config.toml
model = "audio captioner"
dataset = "synthesized solo parts of chorales (CocoChorales)"
train_examples = 39062
gain_aug_db = 6
time_shift_ms = 50
n_mels = 64
hop_length = 320
input = "log_mel"
spec_augment = true
win_length = 400
tokenizer = "word"
vocab_size = 56
encoder_arch = "vit"
encoder_norm = "layernorm_no_bias"
encoder_norm_position = "pre"
encoder_activation = "gelu"
encoder_mlp_ratio = 3
encoder_head_dim = 32
encoder_fused_qkv = false
encoder_bias = "none"
encoder_qk_norm = false
encoder_parallel_block = false
encoder_dropout = 0.05
encoder_inner_norm = false
encoder_patch_size = [32, 4]
encoder_layers = 10
encoder_width = 128
encoder_positions = "rope"
fusion = "cross_attention"
label_smoothing = 0.05
decoder_width = 192
decoder_layers = 7
decoder_norm = "layernorm_no_bias"
decoder_norm_position = "pre"
decoder_activation = "swiglu"
decoder_mlp_ratio = 2.67
decoder_head_dim = 32
decoder_fused_qkv = true
decoder_bias = "all"
decoder_qk_norm = true
decoder_layer_scale_init = 1.0
decoder_parallel_block = false
decoder_inner_norm = false
decoder_positions = "learned"
decoder_cross_attention_every = 1
decoder_tie_embeddings = true
init = "trunc_normal_002"
residual_init = "none"
optimizer = "soap"
beta2 = 0.95
lr = 0.0019
beta1 = 0.9
shampoo_beta = 0.95
eps = 1e-08
precondition_frequency = 25
max_precond_dim = 1024
one_sided = true
adamw_lr_other_params = 0.00075
grad_clip = 3.0
ema_decay = 0.99
steps = 19400
batch_size = 128
epochs = 63.6
lr_schedule = "step"
warmup_steps = 580
weight_decay = 0.09
adamw_weight_decay_other_params = 0
Rows from block 3 of the audio encoder of a small audio captioner, named by matrix and row number. Rows with one number belong to one neuron. Each number is 500 + 25 x the weight over its row's rms, rounded and kept within 0 to 999. All counts start at 0. Numbers have three digits each. After the name is the row's rms in percent of the matrix's.
After each neuron's rows are labels from the 100 clips, of 14976, where the neuron reaches its highest value: "responds to" is what is common among them. Only what is clearly more common there than usual is listed. The data: synthesized solo parts of chorales (CocoChorales). In brackets: how many of the 100.
# fc1: MLP up (encoder.blocks.3.mlp.fc1.weight, 384x128), inputs 0-127
# fc2: MLP down (encoder.blocks.3.mlp.fc2.weight, 128x384, transposed), outputs 0-127

fc1.322 097:518458520507479519506486479541469555491536509523461525494463494513556527541495482484488513509506478520490493519470487466485526508517524519514510508511477510513498496536513519443554480484519518540505463471464487513532528532540487500533545484517494479525486514459536504549485519496499514501513482481528522514488481472555476508553490507498553501522514500476492469489486517466478458483521
fc2.322 096:466530494510509505510473520483508539490506539479492498497508485484488460450533495505488516500505512522467494528464505487492469472519487499472506476548503479499489528478501463525449513450504507525494503562483480510501498559514481506493496491491511562461520502538498496529480532457509520503463509504516452492419501486479500513505526494512478472488498518503524485523545465491497581511506
responds to: tuba (38); note C4 (36); trumpet (35)

fc1.158 095:486510545454528518465499525497501527481500509513455502517479509480485475452498537468500500520570517542519497483527531501519520486515494475489510507480512473485473527536478511462473495545479468471489503510507505445475466476459486465522508494533509507527520506485502484474514487542520512531489528537504558509523488472486545541504495486478491473501519510456561502483505502544500465510525
fc2.158 097:503501488543492531500520502457503517498490508458467462502488564512477485486463524509459461499525489534512533551487535497472501511495485485478476519503497488472517505469542490513530471527530500524494511527506477443489494443493545469486479507536514457501498463525526467482535504525531537475488495512501523499515508520495492467458487476536524485492540463546487504530499544502519474486479
responds to: note G#4 (63); horn (57); saxophone (30)

fc1.202 096:474499503487528486509525533478506514497525499478505527512485476507522465505485517505471531522552476503461482505462505485479519502521536482499544494493494538487526495481462513516526524497505513456480502470515531567514442512474545530479501491468472521530455510515515515509503489496521491542500493481500465514462491477557487475490502514556569522521532465490511504517459533505507510536538
fc2.202 096:504442489516513524491557492525468478466476487520511527467525481515477497554513541479504521506480470460480514480483484495516467483538511516487525493482479487492547530508488492516537539535467509490447471521512460471486492480517518471508478494467529511486480497548483492473525460477513522525504517451542489519454513483473499514528533481502492506545494485487531536499494546531523481476505
responds to: note G#3 (100); tuba (94); note A#3 (46); note F#3 (45)

fc1.320 093:512535495482563423508512498521509460503492523521513493515486532520525501536500466493547490453482470526511524558470521489522471521522502461528510468500504476511451525491536457505491498482499509520474495546511469463489490501488496529481485519505538487500477512526468481470510542503510474494478488476506507519525505505499535477501470501494533488476498504509538549530500466481465491494569
fc2.320 095:516487519468521503485491486499509539507509482480492474521536504487471528496515522501542457502484530501527449459541534475519499493532517530487523544498450462532515461494518476465511507498518471455521506462532547524522514487530496491534477489527482473455489489465524512486496506488501471482550529532454545554537530507508510519478474481480504526503489526506509494511502492553533499491484
responds to: note D#5 (100); violin (100); note F5 (36)

fc1.91 094:500495506485465506483501503504494467509490499482512490496504498450519543483515468488496500508463471486551486504480520472537484512499526507480557466534471462482460478556492493514510532518511504512485464487496504503511497543486492511496512511485523521510487485460523497522518502537540434492516500480469542498525522448465523488441529551510517515532514483470466438511500519517487473448500
fc2.91 099:498484486505522505533489521477503497470490453498476543474481498498508504504496520391511527488583507475484515489499493532465475492518508465495511500488507505471495518468500497503529514450508506512508512488509496470477479479475495444488486479508465461527496500527504478502507555531482553520497501510491502511580511487520464494493513530515510473483517492492495519515516541508465539532501
responds to: horn (92); note C5 (70); note A#4 (32); note B4 (28)

fc1.42 102:475496494477514507481499497518493523553478442500524509521481502499502480494465509491506474506478510516499533531474516456500530515534540495525494514486489529503541535490515470505527496452531527487488499540538493443502504513495513508568479490512494516508497495468494531508504505563521464555503520501501543458512433471516530528515532478504548518475493489493523503509507541485499456464500
fc2.42 095:466481496471528475510483464519470524439459500493472463497522479459438503503499530484508442479478508511549546452540469499462480501476499512501488514496475489495501468503528477478531541543458454489501473497482503490500537485472485481492509475510530498519469493516479500483479528529513488524454473506477466523508498479491521524508473517527487543505440492528501481507480529479512488487499
responds to: note D#5 (100); note F5 (56); flute (50); instrument: violin (50)

fc1.207 098:520515513499479485471495500489513459515444510507526522481505487493509496513476484518483534486501485465498498522530483498460517468516516493496421508495529532544516515525486471493488445451481507486489516525494459480473489463532486442526482511488479491485506518517510500460450492495516449528528500489485462508548479467471511545540526487469519479503461492486524469485549536520488502505520
fc2.207 096:494493469463510502542521486515462489498458493469496507505518504475451476490517563528506495513515527502490514511511513467481466462535489499486502526494475423498492501462468514553502533491446493526444477471508505505505470461481493493495526512509499480510501489529533456497522492492549521499477507490482470528486516514502492512509483542512499534489475512517487490508492599468488491503487
responds to: note G#5 (97); trumpet (96); note F5 (46); note G5 (44)

fc1.144 094:476482562494481512521477507505529498471496478520455482476479453484476481467485452478484537521494503492438491495470524503499476515497496526499534450490493467500538529563540488493508502493507567497482508460493492497517479481503514482505467514485455490518491527487477461510503511472513549496499522497512508516466483468534509472479537439507559511486507501496502543480495520490470516504481
fc2.144 094:504500496531456480501499469543502513468487468477505519474496450475498481530488480520490462458460482504481535534482519531495482528518503562499504485474519470517492493539517536510513540517484511522474468458548480482437488487468541493471494531481539522485502515480456468501509491475502534489537501494522502518465523513474509508434529514493509524512487506520534494537499465496498526470514
responds to: note G3 (99); tuba (90); note A3 (46); note F3 (39)

fc1.154 118:482506524483494486499544494505510460512454480506537469490532488525481479520468501483525493488484530520527494481506469468438490507502544511551554501535490510494491509481482520473492510495474499479531458522524458497484516551507477504513519527503497483533502524477456524505500481531528511545503508464484536511483489451476462488476481516459478540493492475490509502508463457526562458499519
fc2.154 113:491492505492539518469500513526481481506497457541498524465536493498482461530477451506515500500491567495493548496507482488487500504507502535507547521509450542496538478505451506487501515489480524482495504480489484485493530519522515517525534505531498547543534521475498563483458480538502510507486487512507505471486511465545487490457501514513462517510489497542450498524527480479549489536484
responds to: bassoon (90); note D4 (60); note C4 (48); note D#4 (35)

fc1.348 095:519500499474533524562498524513521484468550463502505515463522500516456550469507483507520522481468488504477479497516494482496499506495528519515483467505463478543490518516541494506495509442554524487523503526451502519497549555511490458545469490523467503509503511504490508465445456515501491488507479493497508497527482474517482473488538549522523506491501526506525528447479503501480476481497
fc2.348 111:538491497469512512517485533478532513456498483505480509459497488482472519540485478510496502471510485499509504526499530469462505494503478507522520495540509450447489518485506525483484446540527530520468516488504541480531504513522546478493486511451456516494495503471496493545484507433507571487496458517490481495540485509499444521502501489473471499455529501493516539484470537504488500484492
responds to: tuba (87); note D3 (67); note A3 (26)

fc1.241 111:554516462530475523462489460495509510539488528494542551512473528498547505496475545485527441505492496489453488545504444512471483521484456509474487525462501507528493509494533516533482510508499508469532507493511498524490503547497503532495521519516498506503503521484532464553468485487442458497501533476520500503483449497518479505525498475533513485466456483511484481494511495514496487515480
fc2.241 123:530527460537506515485485484490497502535498522482511515534497502486478480524496537524532466471479485454521471492469514526501533503520518478484479523471524501532476510523504459511474513563474514514484493547504476510456475439490542478524473504536522484493515465493514482503496489458460517543522478539490521481558514503489489521516485506546503496490457495505454531480468476537493476470506
responds to: note A4 (89); horn (84); note B4 (36)

fc1.137 096:478533485495558515523519486461501485473589512497503509517472499525506453512534526498478555506498481542498486494515509512491528499478529490546566476500455496488507526462434510516538528499498517507485479498495531505546480555472545530486496522491487514539490506513501538488477511490496500524488476483518487487477500505538513490478530518521513497523520513478476485499462488469502495532483
fc2.137 096:506509458478499472520540475463491462465462513507488507510514500477474490520521527488498508495487493505484509481524524490503486465546508466453502543521515488475540499521465497501540501521466473514433487512555458477482492489483498471537456483460515479472478471538471524485503450479534523512503505503498488511468481457505504500518477539459455530525506491507507532513500540507545489479482
responds to: note G#3 (100); cello (75); note A#3 (50); note F#3 (30)

fc1.155 100:473549468525483470459475528503476506512544481499503526528512553505530481491521484498519564466498526489511474487481491493494488464531501451512502523456473481496529510501466510481514524509498543512444491462530492552528494490486471470471508489482479515508522554504480514499491510536507480500479514542556493459484510490510468500550516519509514532498511501443511503498504468502513485532536
fc2.155 101:477470489527529475467488466510481479493472503521515506522568528516472535528495495460519513464480489517509519499495535505499499503546518461508515526502489486503508509525483511501512496549518506475436513509489474548490499509488495470483509450511477552456485507507493559486517474530531483473485504489548557534516489502478483539486506487518467516481520508479558524451482497473506467499500
responds to: note C4 (100); cello (66); note G3 (34); note A3 (27)

fc1.105 106:505445523451497490480511467438534529485506511507481517495457526495459498472519524461511506491518526501513482517492497490517522492512487498469523511509508535543478557521470467532504466501493453488481521509505535477513433534477506470542506487517494506495476497498437514507501509509509469510497488482470502555531474475495469533497531522500513496526476504507562519473530484546514484499486
fc2.105 098:502515475513530503490487525475490527458510481530488486476490544478494489527471508475526506512548505459493495505522495455507498454521498498478520527495458478501495507520502508505512520544499515496463521520504486497451497474500511489509483473486533444434522520534530441488444493527504556470485514492499512542517485487462447500517481494542482512484496439523501492465461517484512472480512
responds to: note G#5 (98); violin (94); note F#5 (50); note F5 (36)

fc1.289 101:505478491475533523488498492440508501529501510464488519518513488456557501468473490548472574505458485483485498493495469464527492502479514474557500499484489517507513412535525489519524510488501464507538503495487491505526459501494492488493537504453514509520499462510511490496499479469483453508532484522560508483482476518480532489483511512515517513487513451480493497543480499507508506492538
fc2.289 116:497533516466540486546517500490493487499465536468510480480466554495503486466499504517485461501563515455504498516482520557510554502490462489468499472476502493447547463499492467463554494493486482505494535498504513512503548493485507454542527484497481476509531500444482489512514514490539469514485527516479500497453485548493492493504475456514501512518511503533517477501502507509505491519523
responds to: horn (90); note C5 (67); note C#5 (45); note B4 (25)

fc1.328 084:530482539502510487466548472480501478476493532506506475497492496516500499502476536493548495520474469521538506482503492539493548477472536514505505461479481523540480497512531489522506510513466552515514471500487485492436510511464493510495490501532477490522535513443536484506501513523515488496472536466521497482513527467526533443490469501532543505500476485487522470544470525522498462442510
fc2.328 098:512488495480507497491492483499506485509496454517483509494482510530473510498489493397479472482468529469484479523496497490487532513520519474522509523487473548509520535517488482477499471512524479491508523457517514481463478505470507488465480489518503501513473510509491442508502529498492539510491483539520467526610499501451462518508470527490498507502481490505494531500529528528491486554517
responds to: note C#4 (88); tuba (84); note C4 (34); note D4 (34)

fc1.99 086:475496544540466511545497491541530491449480473500472480457477485500479492513506473528479510471499525503500503485472480533507465487499494516482507476449509484515545523544474491533506523518520541459518511466498503493500461479479525506470506543488470504545499495511484523561488480479487489509541474499497524492507503501504489496479537440518530478531471515481530541538514528478459497473462
fc2.99 093:482529518556507472431498501537483494452501481502551473488516463540515524510500476475449472469487509470524562507533496539490512510541492532490517486516491492517504512505489475476477509525471500544476510504505482518464497477540508468470518535481538490473477503487497531503487476493525498520498482476544553522489525522460529514479489513517495506493442465516525496530472470486485502502501
responds to: note G3 (100); tuba (85); note A3 (58); note F3 (34)

fc1.78 115:476536488563486525478523500503519499493489507501557495506490511472515450509509494464492492524475486528471525493523540454520529516550515524491479506496491492462514485507496451479494524489481509484554495447500482490475467485477458488521538473458516511516500476536502488504524500459529499522505520482528498483522524543501489514508505490509516491476546432527473469475496484494450522448484
fc2.78 110:452483490523466493504454436511503481487489510461523558521525473476516524509497462486452485478514467516507510421539534516520491499549472499512481501483524527491542530497510465479481472487502466468492525501525541525519489501510510490483519459499497537487490511516481506513504499525521512563458493510473509521537499520528496480545520488462467509510548489486501504477487490512487505493470
responds to: note D#5 (100); note F5 (57); trumpet (37); instrument: clarinet (33)

fc1.340 105:471470482499478515508501509487528490453477504486510521470522457461489468475495487564479539452555536489464522464520493497503506508538521492521539522491504485480473473507505498494496515480478528521507496502493488557469488545544507528493470510482468467547463511537507508519484451516529503465501454542470470492506498490499495464500500492516525501475503496459481450506489499510494470479456
fc2.340 103:469518511466500540483532524542525494532512497522498487499499442501484506493514507524471536473454510449507522488517536481545455493486510493495496496536516444468527474498504524494514498537516463462502509507491515490489492489473526494459469480510494520493482532484516539505458493504535529449469487493463508514485437550511485541540532523506502493462475539481492500505540460493506488498504
responds to: tuba (59); note D3 (56); horn (27); note G3 (26)

fc1.197 098:481512560520512490508515495520497511512488504461482465508494475486531500514482471508493506506481474486457473534524492497516468461467457476478455478540538512499518505511458530470510552485489497489508502489498460471514468512503527495483513529437544485495501518437524489498498518495504509510481498538477483481475486479501507492495545423463515495450516501500444470480499479546510488507511
fc2.197 100:507500533529550515456507494505490525493518546547556500511567466489499468530488534502504469484498469501496504506518526493512511511506457473486473502499523480478476468536538522515481494496508482473474508506530503486464444485483540505495471521455486457515490499544480529481518504519518505488502495483514501473511499431456505481458469486554496488516482468541462511464477496483508500504509
responds to: note A4 (53); violin (45); note C#3 (43); bassoon (43)

fc1.180 092:504530490508528502521512499475469552490573484493487487510485533532527427508539485488502509505499491520516511518486496506506512503489516484544556470494497489486457489472480501517535534520517515509485467497473521521515496526450519525512475523496503517511473506515508511540489501521474532527548546500513449484450499505555509470486514531529527486501542513475492447517455491489479520493478
fc2.180 091:496486512449471482548497480481490493513478516473493536509528503507467487504523526483507504530498507478482550503477548492480473485560475494474485521537547464509513567495471493541528504518480493533430475505534480479523471524482487479538457517471503501482480461540502486478515466491536486489509477489496483510495515481522501530497527533490481518525475530523510538510515546500507499474466
responds to: note G#3 (100); bassoon (86); note A#3 (43); note C4 (28)

fc1.277 094:484478504491511516518495542444488478511491500467474497494491502486532476433520490521475520495435485513514504488500512475524425488512528492504473476477440505507527418498531485504499479500497492459488514494465473536497480531519539446489468513450491487498501512496528485487494519520507446493498516512499508466489472517490477484521487514542505471486514485510493464521450488506510475476491
fc2.277 097:505554525490499502506500474477498502484472526488499504473486536470475509491485496636520489484531505474495488505495513528491537515512472506494510463490532491475528498491481519486505495508487482512478502504500527503469550489498528466500491476506516479492473481480476518502490514513512541471495520479499499494433495616517463506510496492496525492518495492507521487494487488480503483528518
responds to: note C#4 (42); trombone (35); tuba (31)

fc1.312 102:526495489470491512492506466493508496507506464495478536517490477488532496491487481538479469518505477493533497491495460468529513535502530500521535479419527504495492517517488515529484443529533549541491485471490509550527492474471480470524496495537527490498509522439456477491520473506460498516476581491505474503507513483492489487463474511478504517454477496500498499508475482519473527543503
fc2.312 110:527511523419527487497537532483509478482499459496502511481507484483508505473504467442475512479470482464481505464481476501509506534473508487513504494499469488473502508468491502526521479491557502492510519460493490504509456502417506497524529482506490513510490524500474492492491507508459522501501493498521499511547488445473509480477487485553519487458514550490505488483525551501456538547482
responds to: horn (74); note B4 (39); note A4 (30); note A#4 (26)

fc1.211 092:470520487490570495498492491444517514496581498504486498497475526528480466516538485503483531508503501529536500508536514517500534525503506504551560481482486491492482475503458509544543497510525517513482498521490484533550495545483516509496478525505501498522501508554526528503480523473488517484530507499514482485490491517552504509481502532521547478512549492492476493510426516497498521514495
fc2.211 100:473521466461494471531523452455505469489475528485511489524508527509470490523504540486501495495459504522485496492477525502536488524539507494464506521519481507497497529517467519511491499490491464514414510497533462482482469483501494480544477491482537515468487475527515528459483461485586505504501492482481478487481475458528488479502464521467492543528500486481490521509486519482521517476462
responds to: note G#3 (100); cello (92); note A#3 (42); note F#3 (30)

fc1.292 094:459495486495490486529521500526463480495458490463451469491484482492473488498507479459520482512531534522507519486510473490476467513464474508501514484481509499508508500516505511535483467520509526474518476504554469426533507500492477455494492514502486546535487540498452512511503496509500497543476525512497505510501476466475574532442527479452496485502478498468496518503489533489473444479499
fc2.292 100:468522512517537523498485508526502489458452493471494452486512514507487485505531526513515495474508472549507532510550484542510467502491440483475530554496531480496526498546484490497506511515490499527485477528497486494483502479503508474505531532502510519496450486458452504475579482516486536519497482472480532530518498498504444517498461511493509468523516443505479496521506506471493477509535
responds to: note G#4 (77); cello (28); oboe (27)

fc1.368 102:495533512517542496509540508506541496506476495455487517503498543497498465540539524466464490517460485532474503498494515493524493537539529500490528463491461524486528506484519466437488564500511508541534498470483442494502496484465470490515501456481521456500465528490510507520535539484491462509493491499480502490548509530506497510513493463523547533505518469532505481518510475501481498474488
fc2.368 100:508497500539522464530489468487510463479465458484491531522492473463527510512473497453478441512544438452509514481515496498480461506536526492522486534487514533497498511496510459452512493537549472510478541483489532492490503531497511479490523501504501528516479523506516453517534521506499501540472471494468524506550485492515514479492467545496498523505526475472509511483542499484479490510451
responds to: note D#5 (100); violin (94)

fc1.25 111:505540522558472538486530473505501495476500528504550470513506576515517489528454503472509500534485490482480512556488492475536497513536529456478488529481507505498528490464511469489490506505502495498556510441532472508476476513483503505492473465478494503507500481538500482545495479476514522523503495509536466490521513549496488539507497484529479530497523450516455467504502512492471530476497
fc2.25 108:447467531494467465517504429483496521532513515485556511521524475465521546471504479493494474517537486529505485450517530558564489497519483496488497527502534509499508544485531471500504495483508507469501528470498493543494492484477506508521493468482464528524473473557475497526494469512500522535474515524482488483514510478495491499531465465484468485490533460475494510484497495495487524471483
responds to: note D#5 (100); trumpet (49); note F5 (43); note G5 (29)

fc1.118 110:503438492506539551511469482511536519492505512459480522512513498486471513484528505512494503512497540506474549510453465512501488502465479487473474450498479475484531530449498537485507443481512506534517497486506492474498485537487498505479504493515514526494486492491524466524458459551519523495504512478497449483475490495567500485479485505459485483472529483488501510484470473497455554532488
fc2.118 104:500513498443492512500495529527471518480524521507499462513531515489485488521490516455469465532493510509451508481518528493484478534508494484462490529510522454548539508480520530509505510497517470546547529522510523552485539553523504511501478487538467510464492498497508488467508495524549522505522492539486471518465497506499465461554479504476512501514519508537550501467466503489520525473481
responds to: tuba (81); note A#3 (45); note D#3 (32)

fc1.80 096:499478506508561504513536514545521520485524497489515472488508486501513565443460511525472514514501478491524486469497497493485497502527498518543457472495543499457514468481533495479467546488503535480506521472496522503480513463489534485481503464486455516531528514518500472510524497479518535533525507502500493511520517530502453487482569490515532504544520481529469491497496527561492516471510
fc2.80 097:450475513528485494467521476518518520538518486505497497478500458494526491504476502439488436476522502493497480473515516484549439497516511454500526504472524499506509494483508527487535495507535497457515470480532527512481507450465513477502480527472498502487500520463472477516533521480503538498533488484511506505567471477491505505492514502466539498470514506470467546500544489497465503443489
responds to: note D#5 (74); note F5 (64); flute (44); note C#3 (25)

fc1.252 100:525453509526527481501474499486502482523516485492496517513512525481502491501494502503484481520513525536539538570463438520435473547488487527476498499507531513452538497511441512463495485445441510505516524487511505504519522509504469497472486521498508527532515525502498501527486544480526541507482523517517462517490499490493483470504462522443512487508516519477504499522477458506500541499499
fc2.252 109:479488495474474517524519501527507515476496478491462476498481496501467473503498470508484471509540477492500554516470504474488498518480478481489489512468489482521539495467456505465496479487504442532485476479465497522565521469526516514490498502475486520508528503500491472470485508482516492455510487550472500540463538512557508492507479531442508542514547499570474509491491487493530543504485
responds to: bassoon (63); note B2 (37); cello (30); note A#2 (27)

fc1.248 085:483504480510478472488461478451499526465488485489478462502499514482529478482504488502515527447491502526471505510507515512496487526479484526509508458501522500445429496516515529451506497520498515486505523480485473532456480550498552511508498510491540536492499553518558497516539459510508474514483518493522486496547509512509428497511495499506527489532535532497444473497498500523496518474502
fc2.248 089:527457477450522480498532480496460508498494454492480538508463494470516482551520496414508491495536502480505511466526492497492535468520505519477502528457524515520521502521462486468498523507489504502515528474493492470525469486468480462503534491503478508524471485485474460509471505469502502507505481475496509496590485446484472499455509507509499454465505500492511469504514536497513488502492
responds to: note A4 (71); horn (67); note B4 (44)

fc1.271 101:492494473476477507551490478479461469502563487474510524482519531515464503445484448521474496463510487453507499498535461494491523472493495490543495487497448480507519509477509522496529524495534475526517476490489532490537485547512498514543502546529477492503514456457528540479494471492477523516493496487506515506524445480491487488510487517528499490530562524502492517483498494508510484521559
fc2.271 107:505539509527522491483469484524499470465471501473486522500514501469469497502482492460490491499489516508523479483493541474485479462497517511512500491538476451528553469466462523453542470493469477495484496515523518525533459535482510507516497524460525497485508479489519522498500465473461558497502476453501477492522463458523504536519441498478475514513536510546461496528548503492507513507504
responds to: tuba (94); note E3 (53); note D#3 (46); note F3 (27)

fc1.291 093:542487471510553506505489498506463485504486469508502499573515508520492502519497505537519528496474516521506534493475483463489498522512516488502496510516421474504449479503456488523507490494486500489488484451530485474490528562494510473500466490511488486547478506489509533548498468521447509485516502504534513477532508507476481507450529489450470510489500503527501453505457485495497539475464
fc2.291 113:496535506491508478483537484494491510478496519493517519511553520466516475491495481478500497527527509465487507488499499492491494487514467501463493521483522493505484514523485453496550484510463477491513494470509504485501450469521551515491465510522469505514453454504498421496474501509482530501498461517548497511589490509454513456496466479500500476501494476493514554488498559528463498503515
responds to: bassoon (69); note D#4 (29)

fc1.106 095:529498494503521491531521500473491527470542527473481490515552496481502525482501476484496524489486492483491482516566514488527517458487498525494435478522535476491570486459539482454501526486479540506503505510504477464528495478474502469518480534503502527527516524445481497500478521477470513508461519504522498426490506507510512486492493533520487515437527484481464499506498455487494502477496
fc2.106 092:494479522493508469480519512516455509471489537527537488528539508492510500536511515477520504505465458510478515529478475477482501508515515502502475502517512508505505515494500549486510491545510453499477466518463496477459478475449473463454485530489487536523524481475478541437514513498496489515517458516555513520548510479472472519480480545482510498516475480530536527502484505503529509517565
responds to: note C#4 (94); cello (64); note G#3 (42); note B3 (36)

fc1.379 095:479507543498498527479485466510502493480495491523470516495495498508530489518469424514493532481504511481533456507533482527494449502508478480481529449452496485510478530517478525515502497491505504480532493453500478464506522534520429494495511561510489457489515496486523496512493461444493560525511531487497497486521500500538527457512558484517500484518491531491505518522488476515529487525502
fc2.379 093:468502516540478499549484482519473503511496492497494516498492501486501516490491479477469451500491523502505486460511572477482466528529516531513493488469509467511512523502548495516510507523459463485504468482523465478465449466466502507470528549487506495507517517466527460465544472471497503518527518475534495514533503486501509536537485488531497532513545490553537526549489492493463518510487
responds to: note G3 (100); bassoon (100); note A3 (48); note F3 (31)

fc1.70 105:486487465521494469497485561457468484498561510511495481512467498522510520488521503507516531527451519475495463505471485545506506496500492446485509480489493508539530480493490512462447477479510554512501526526514499549518503489522471519496456455495479458472523519525503489465523519510539507526497511529489478432526559504499494495517502525475479517471517503477530513514503487524519495504535
fc2.70 105:475486477545524504448476516527479492468467499522504524538523538531457521479492515459524511477498487496524496468514526505489518490520500500466524519478497494496485497480470502480501496517496496467467506523510472514490509444510482462525477442532476476448499501469497540445510473476550484504517515510574526534510516501458476516511470452499465528482502482504531496499493488474544488513488
responds to: note C4 (98); clarinet (82); note F4 (50); note D4 (40)

fc1.100 092:475465457494504517505488483490503547480525525473481458491431509482502496480480500500515501478491530507500498479470499483520548521519511470456523575511475497486522513492537491488515510526485500477495445491491521483513477480465513466470498495524502504513502470495477445489511522522498474495495528481512494501558522441481480467522477492484450475527504497505496570519549529508467517511499
fc2.100 099:495494511516518552500539507532542500497501467528499497507537539469522502534509518480463421507553492477494515470487540529504502504507477509457496490513495544509497462514506520466499508504495505518509482510478495511478484463430490482490490492540503508528495481462523450490559516496465543485467503500528498517525499466456503482485447493511522471475487505509482491541497533497483457511487
responds to: note A4 (62); violin (55); note F4 (44)

fc1.102 100:555499539511507474501527511431491521503518488503483502513500490500475515494516483464508497489488483487480470497512474447486528487505560532520514507550473482552502490492500504473499499485492520532510491517518442456493488518504496469538492496523523495505526494459464488484531541489488444561489529475472480472498520534497490468481467508520532468483476463480468483520464461502505495467468
fc2.102 098:494492514499506515469522527520517493508514503498481495493507541507510532517490506525478478497479502482510485533482477453448490519524485538493494504513479493521503581492500474503538484499508490472458486526480532503475542471510518458485548456544487508506448491450487527492511484485521490517508479495534504528483526540506491510522451533494494483549448505495483511498465507552556496550516
responds to: note C#4 (81); tuba (80); note G#3 (30)

fc1.46 103:494522510465544527480501473456497494472574517494526509519503503550478520514505535517539519541484526522524486463475490503530537538486533480484538476529473525505485520448476506513515520496500517540497491496484540479546501529468517481497441526510513514530496485509492527465511487483484502525550542506508526484495495507510502468487471512517506515490538536498515502509439507529470476469519
fc2.46 097:533518477457499472499537464491514509497480557494511486483488517441459482490481491548519481488493523531493521505516557468495495465526485499440481491513512453494523561501487486561525483522463470513506491516495497469489479476490495468563507502532510488486483483507474486441480468495531494485535486526503498516474484499491491496494449499517505534502484511509526510524503534467541476494514
responds to: note G#3 (100); cello (88); note C#3 (30)

fc1.94 097:522516478509520478440487520472534516479482494471468497478491505487547533490447515505485480508555496531462460481462546483527503510524500499530490511487508517524477461458482520511442502500494511512501525484525509531474509531504489484498477500466516472489523544507513515505486506551505495501492523470484503455472477519486516452537508494510495500478530490485518559538558513559488488511509
fc2.94 091:487497492534446492472495478500525491502470472476513548535519500475488521482495530488527494520536505524508527493509507473491497529473492529488514488489502531503484501515505574510495457581539501525497499511496501518459507501494493502488487501539476521502502495501493524470459523517501527466482532481520513527520544519512507525521469482523431509477435505507519516494463491490552445531474
responds to: note A4 (98); note E4 (36); trombone (30); note G4 (28)

fc1.57 088:508511518478510471503507459490493492458532527517517498489497522452496492474532508448466505538532519530503509465526533465512498507497509486497558506488568526501503546493531504479506439503494525500518513476482526497504517539503472474501564521531489509446552560492489482491540474498499560504485531485500519495510467501504526492490501490496457501501524512491510516505482511548462491508501
fc2.57 091:522502519509517499497499491479477525503469499446506488505486522475506494512486526495450451456531480527497511498499478529491500484493551466508479529497469494466487512528551526523492508512512451546529495479518513498466465497478527501505485488539534488526492436516532474492548475518538542478487476496523502462511531486485465511531471456501507479503517504542508504505504541519498446490442
responds to: tuba (84); note D#3 (48); note F#3 (40); note F3 (31)

fc1.208 100:501510523485488466501503538488466507498518513477535456483474475472493478519506506489547552471471504525512466495493507498509489490512466476472530481479559500516515476514534483475476477463512540510541523508463515484554502507543491513509469480509499513481487459538470499491517489472517486508482523461456506496502546515515495491531482559444522492489471464474494524520432466506503489489513
fc2.208 099:511534501479474541502511523474528493503451499524498486512479563503475509506503569523539520494491480507531458543510532533506517499498521507438514497515489510515494534458506473494497520531475488481518549505501485506499481482557481489531468467538489477496468487527469505457566478476543481531541495529495502509511477493461457519494471529500523506497496509491495513519533533485488506508498
responds to: note G#4 (79); viola (63); note F#4 (48)

fc1.111 109:454485499467496506519540497531501547498545547546515507492487505484486481472509463475533512531512510518460473505526524476514480507515481515489495498516504526462516490498486570534494503523515455499460509437518486519477503526484511533462489451473498530487467528510529477467487478500468435501524507505513538510543488463551466501491468510514514499534484517509501494512494506501540480505508
fc2.111 107:495498456509528466443504549497511473481501513501527450475538481450483483513518523473474494553504527484427497496483510510521489480531535500479509491525474516518504559512512470509502516491517497482516471521532498492490516477486471493505471442515482479457527502483520474532507489499479487499500507456525501521497542467523490455488516508540552490552501510500527520527486510522501537504475
responds to: note A4 (100); clarinet (65); note G4 (48); violin (35)

fc1.32 095:525497516515488526512504471478525505523479502538493483499532499508527469517484477521515576508431514522512485466478506458497481499476513480532457503486456524516526484542500470492494483487530517529550468466466483525532475513441517496522523528453495507495491458546513510500504492486493438504494490477489543524489478496485521471475521512529523505486498498475463483485493492462502476457522
fc2.32 105:462553533516519526532507483483492476482486502471523482465505532478536481473490494530504480474559521494493521493510490556470492516484522479495490470496475482447514513470488475482519486542491503480504526482517534496516559472489530435525501470507507466503523476472519499495512525485559498530486543533503512517485535558466478456500463493523519495491505497528500488481502531498477515504538
responds to: horn (72); note C5 (33)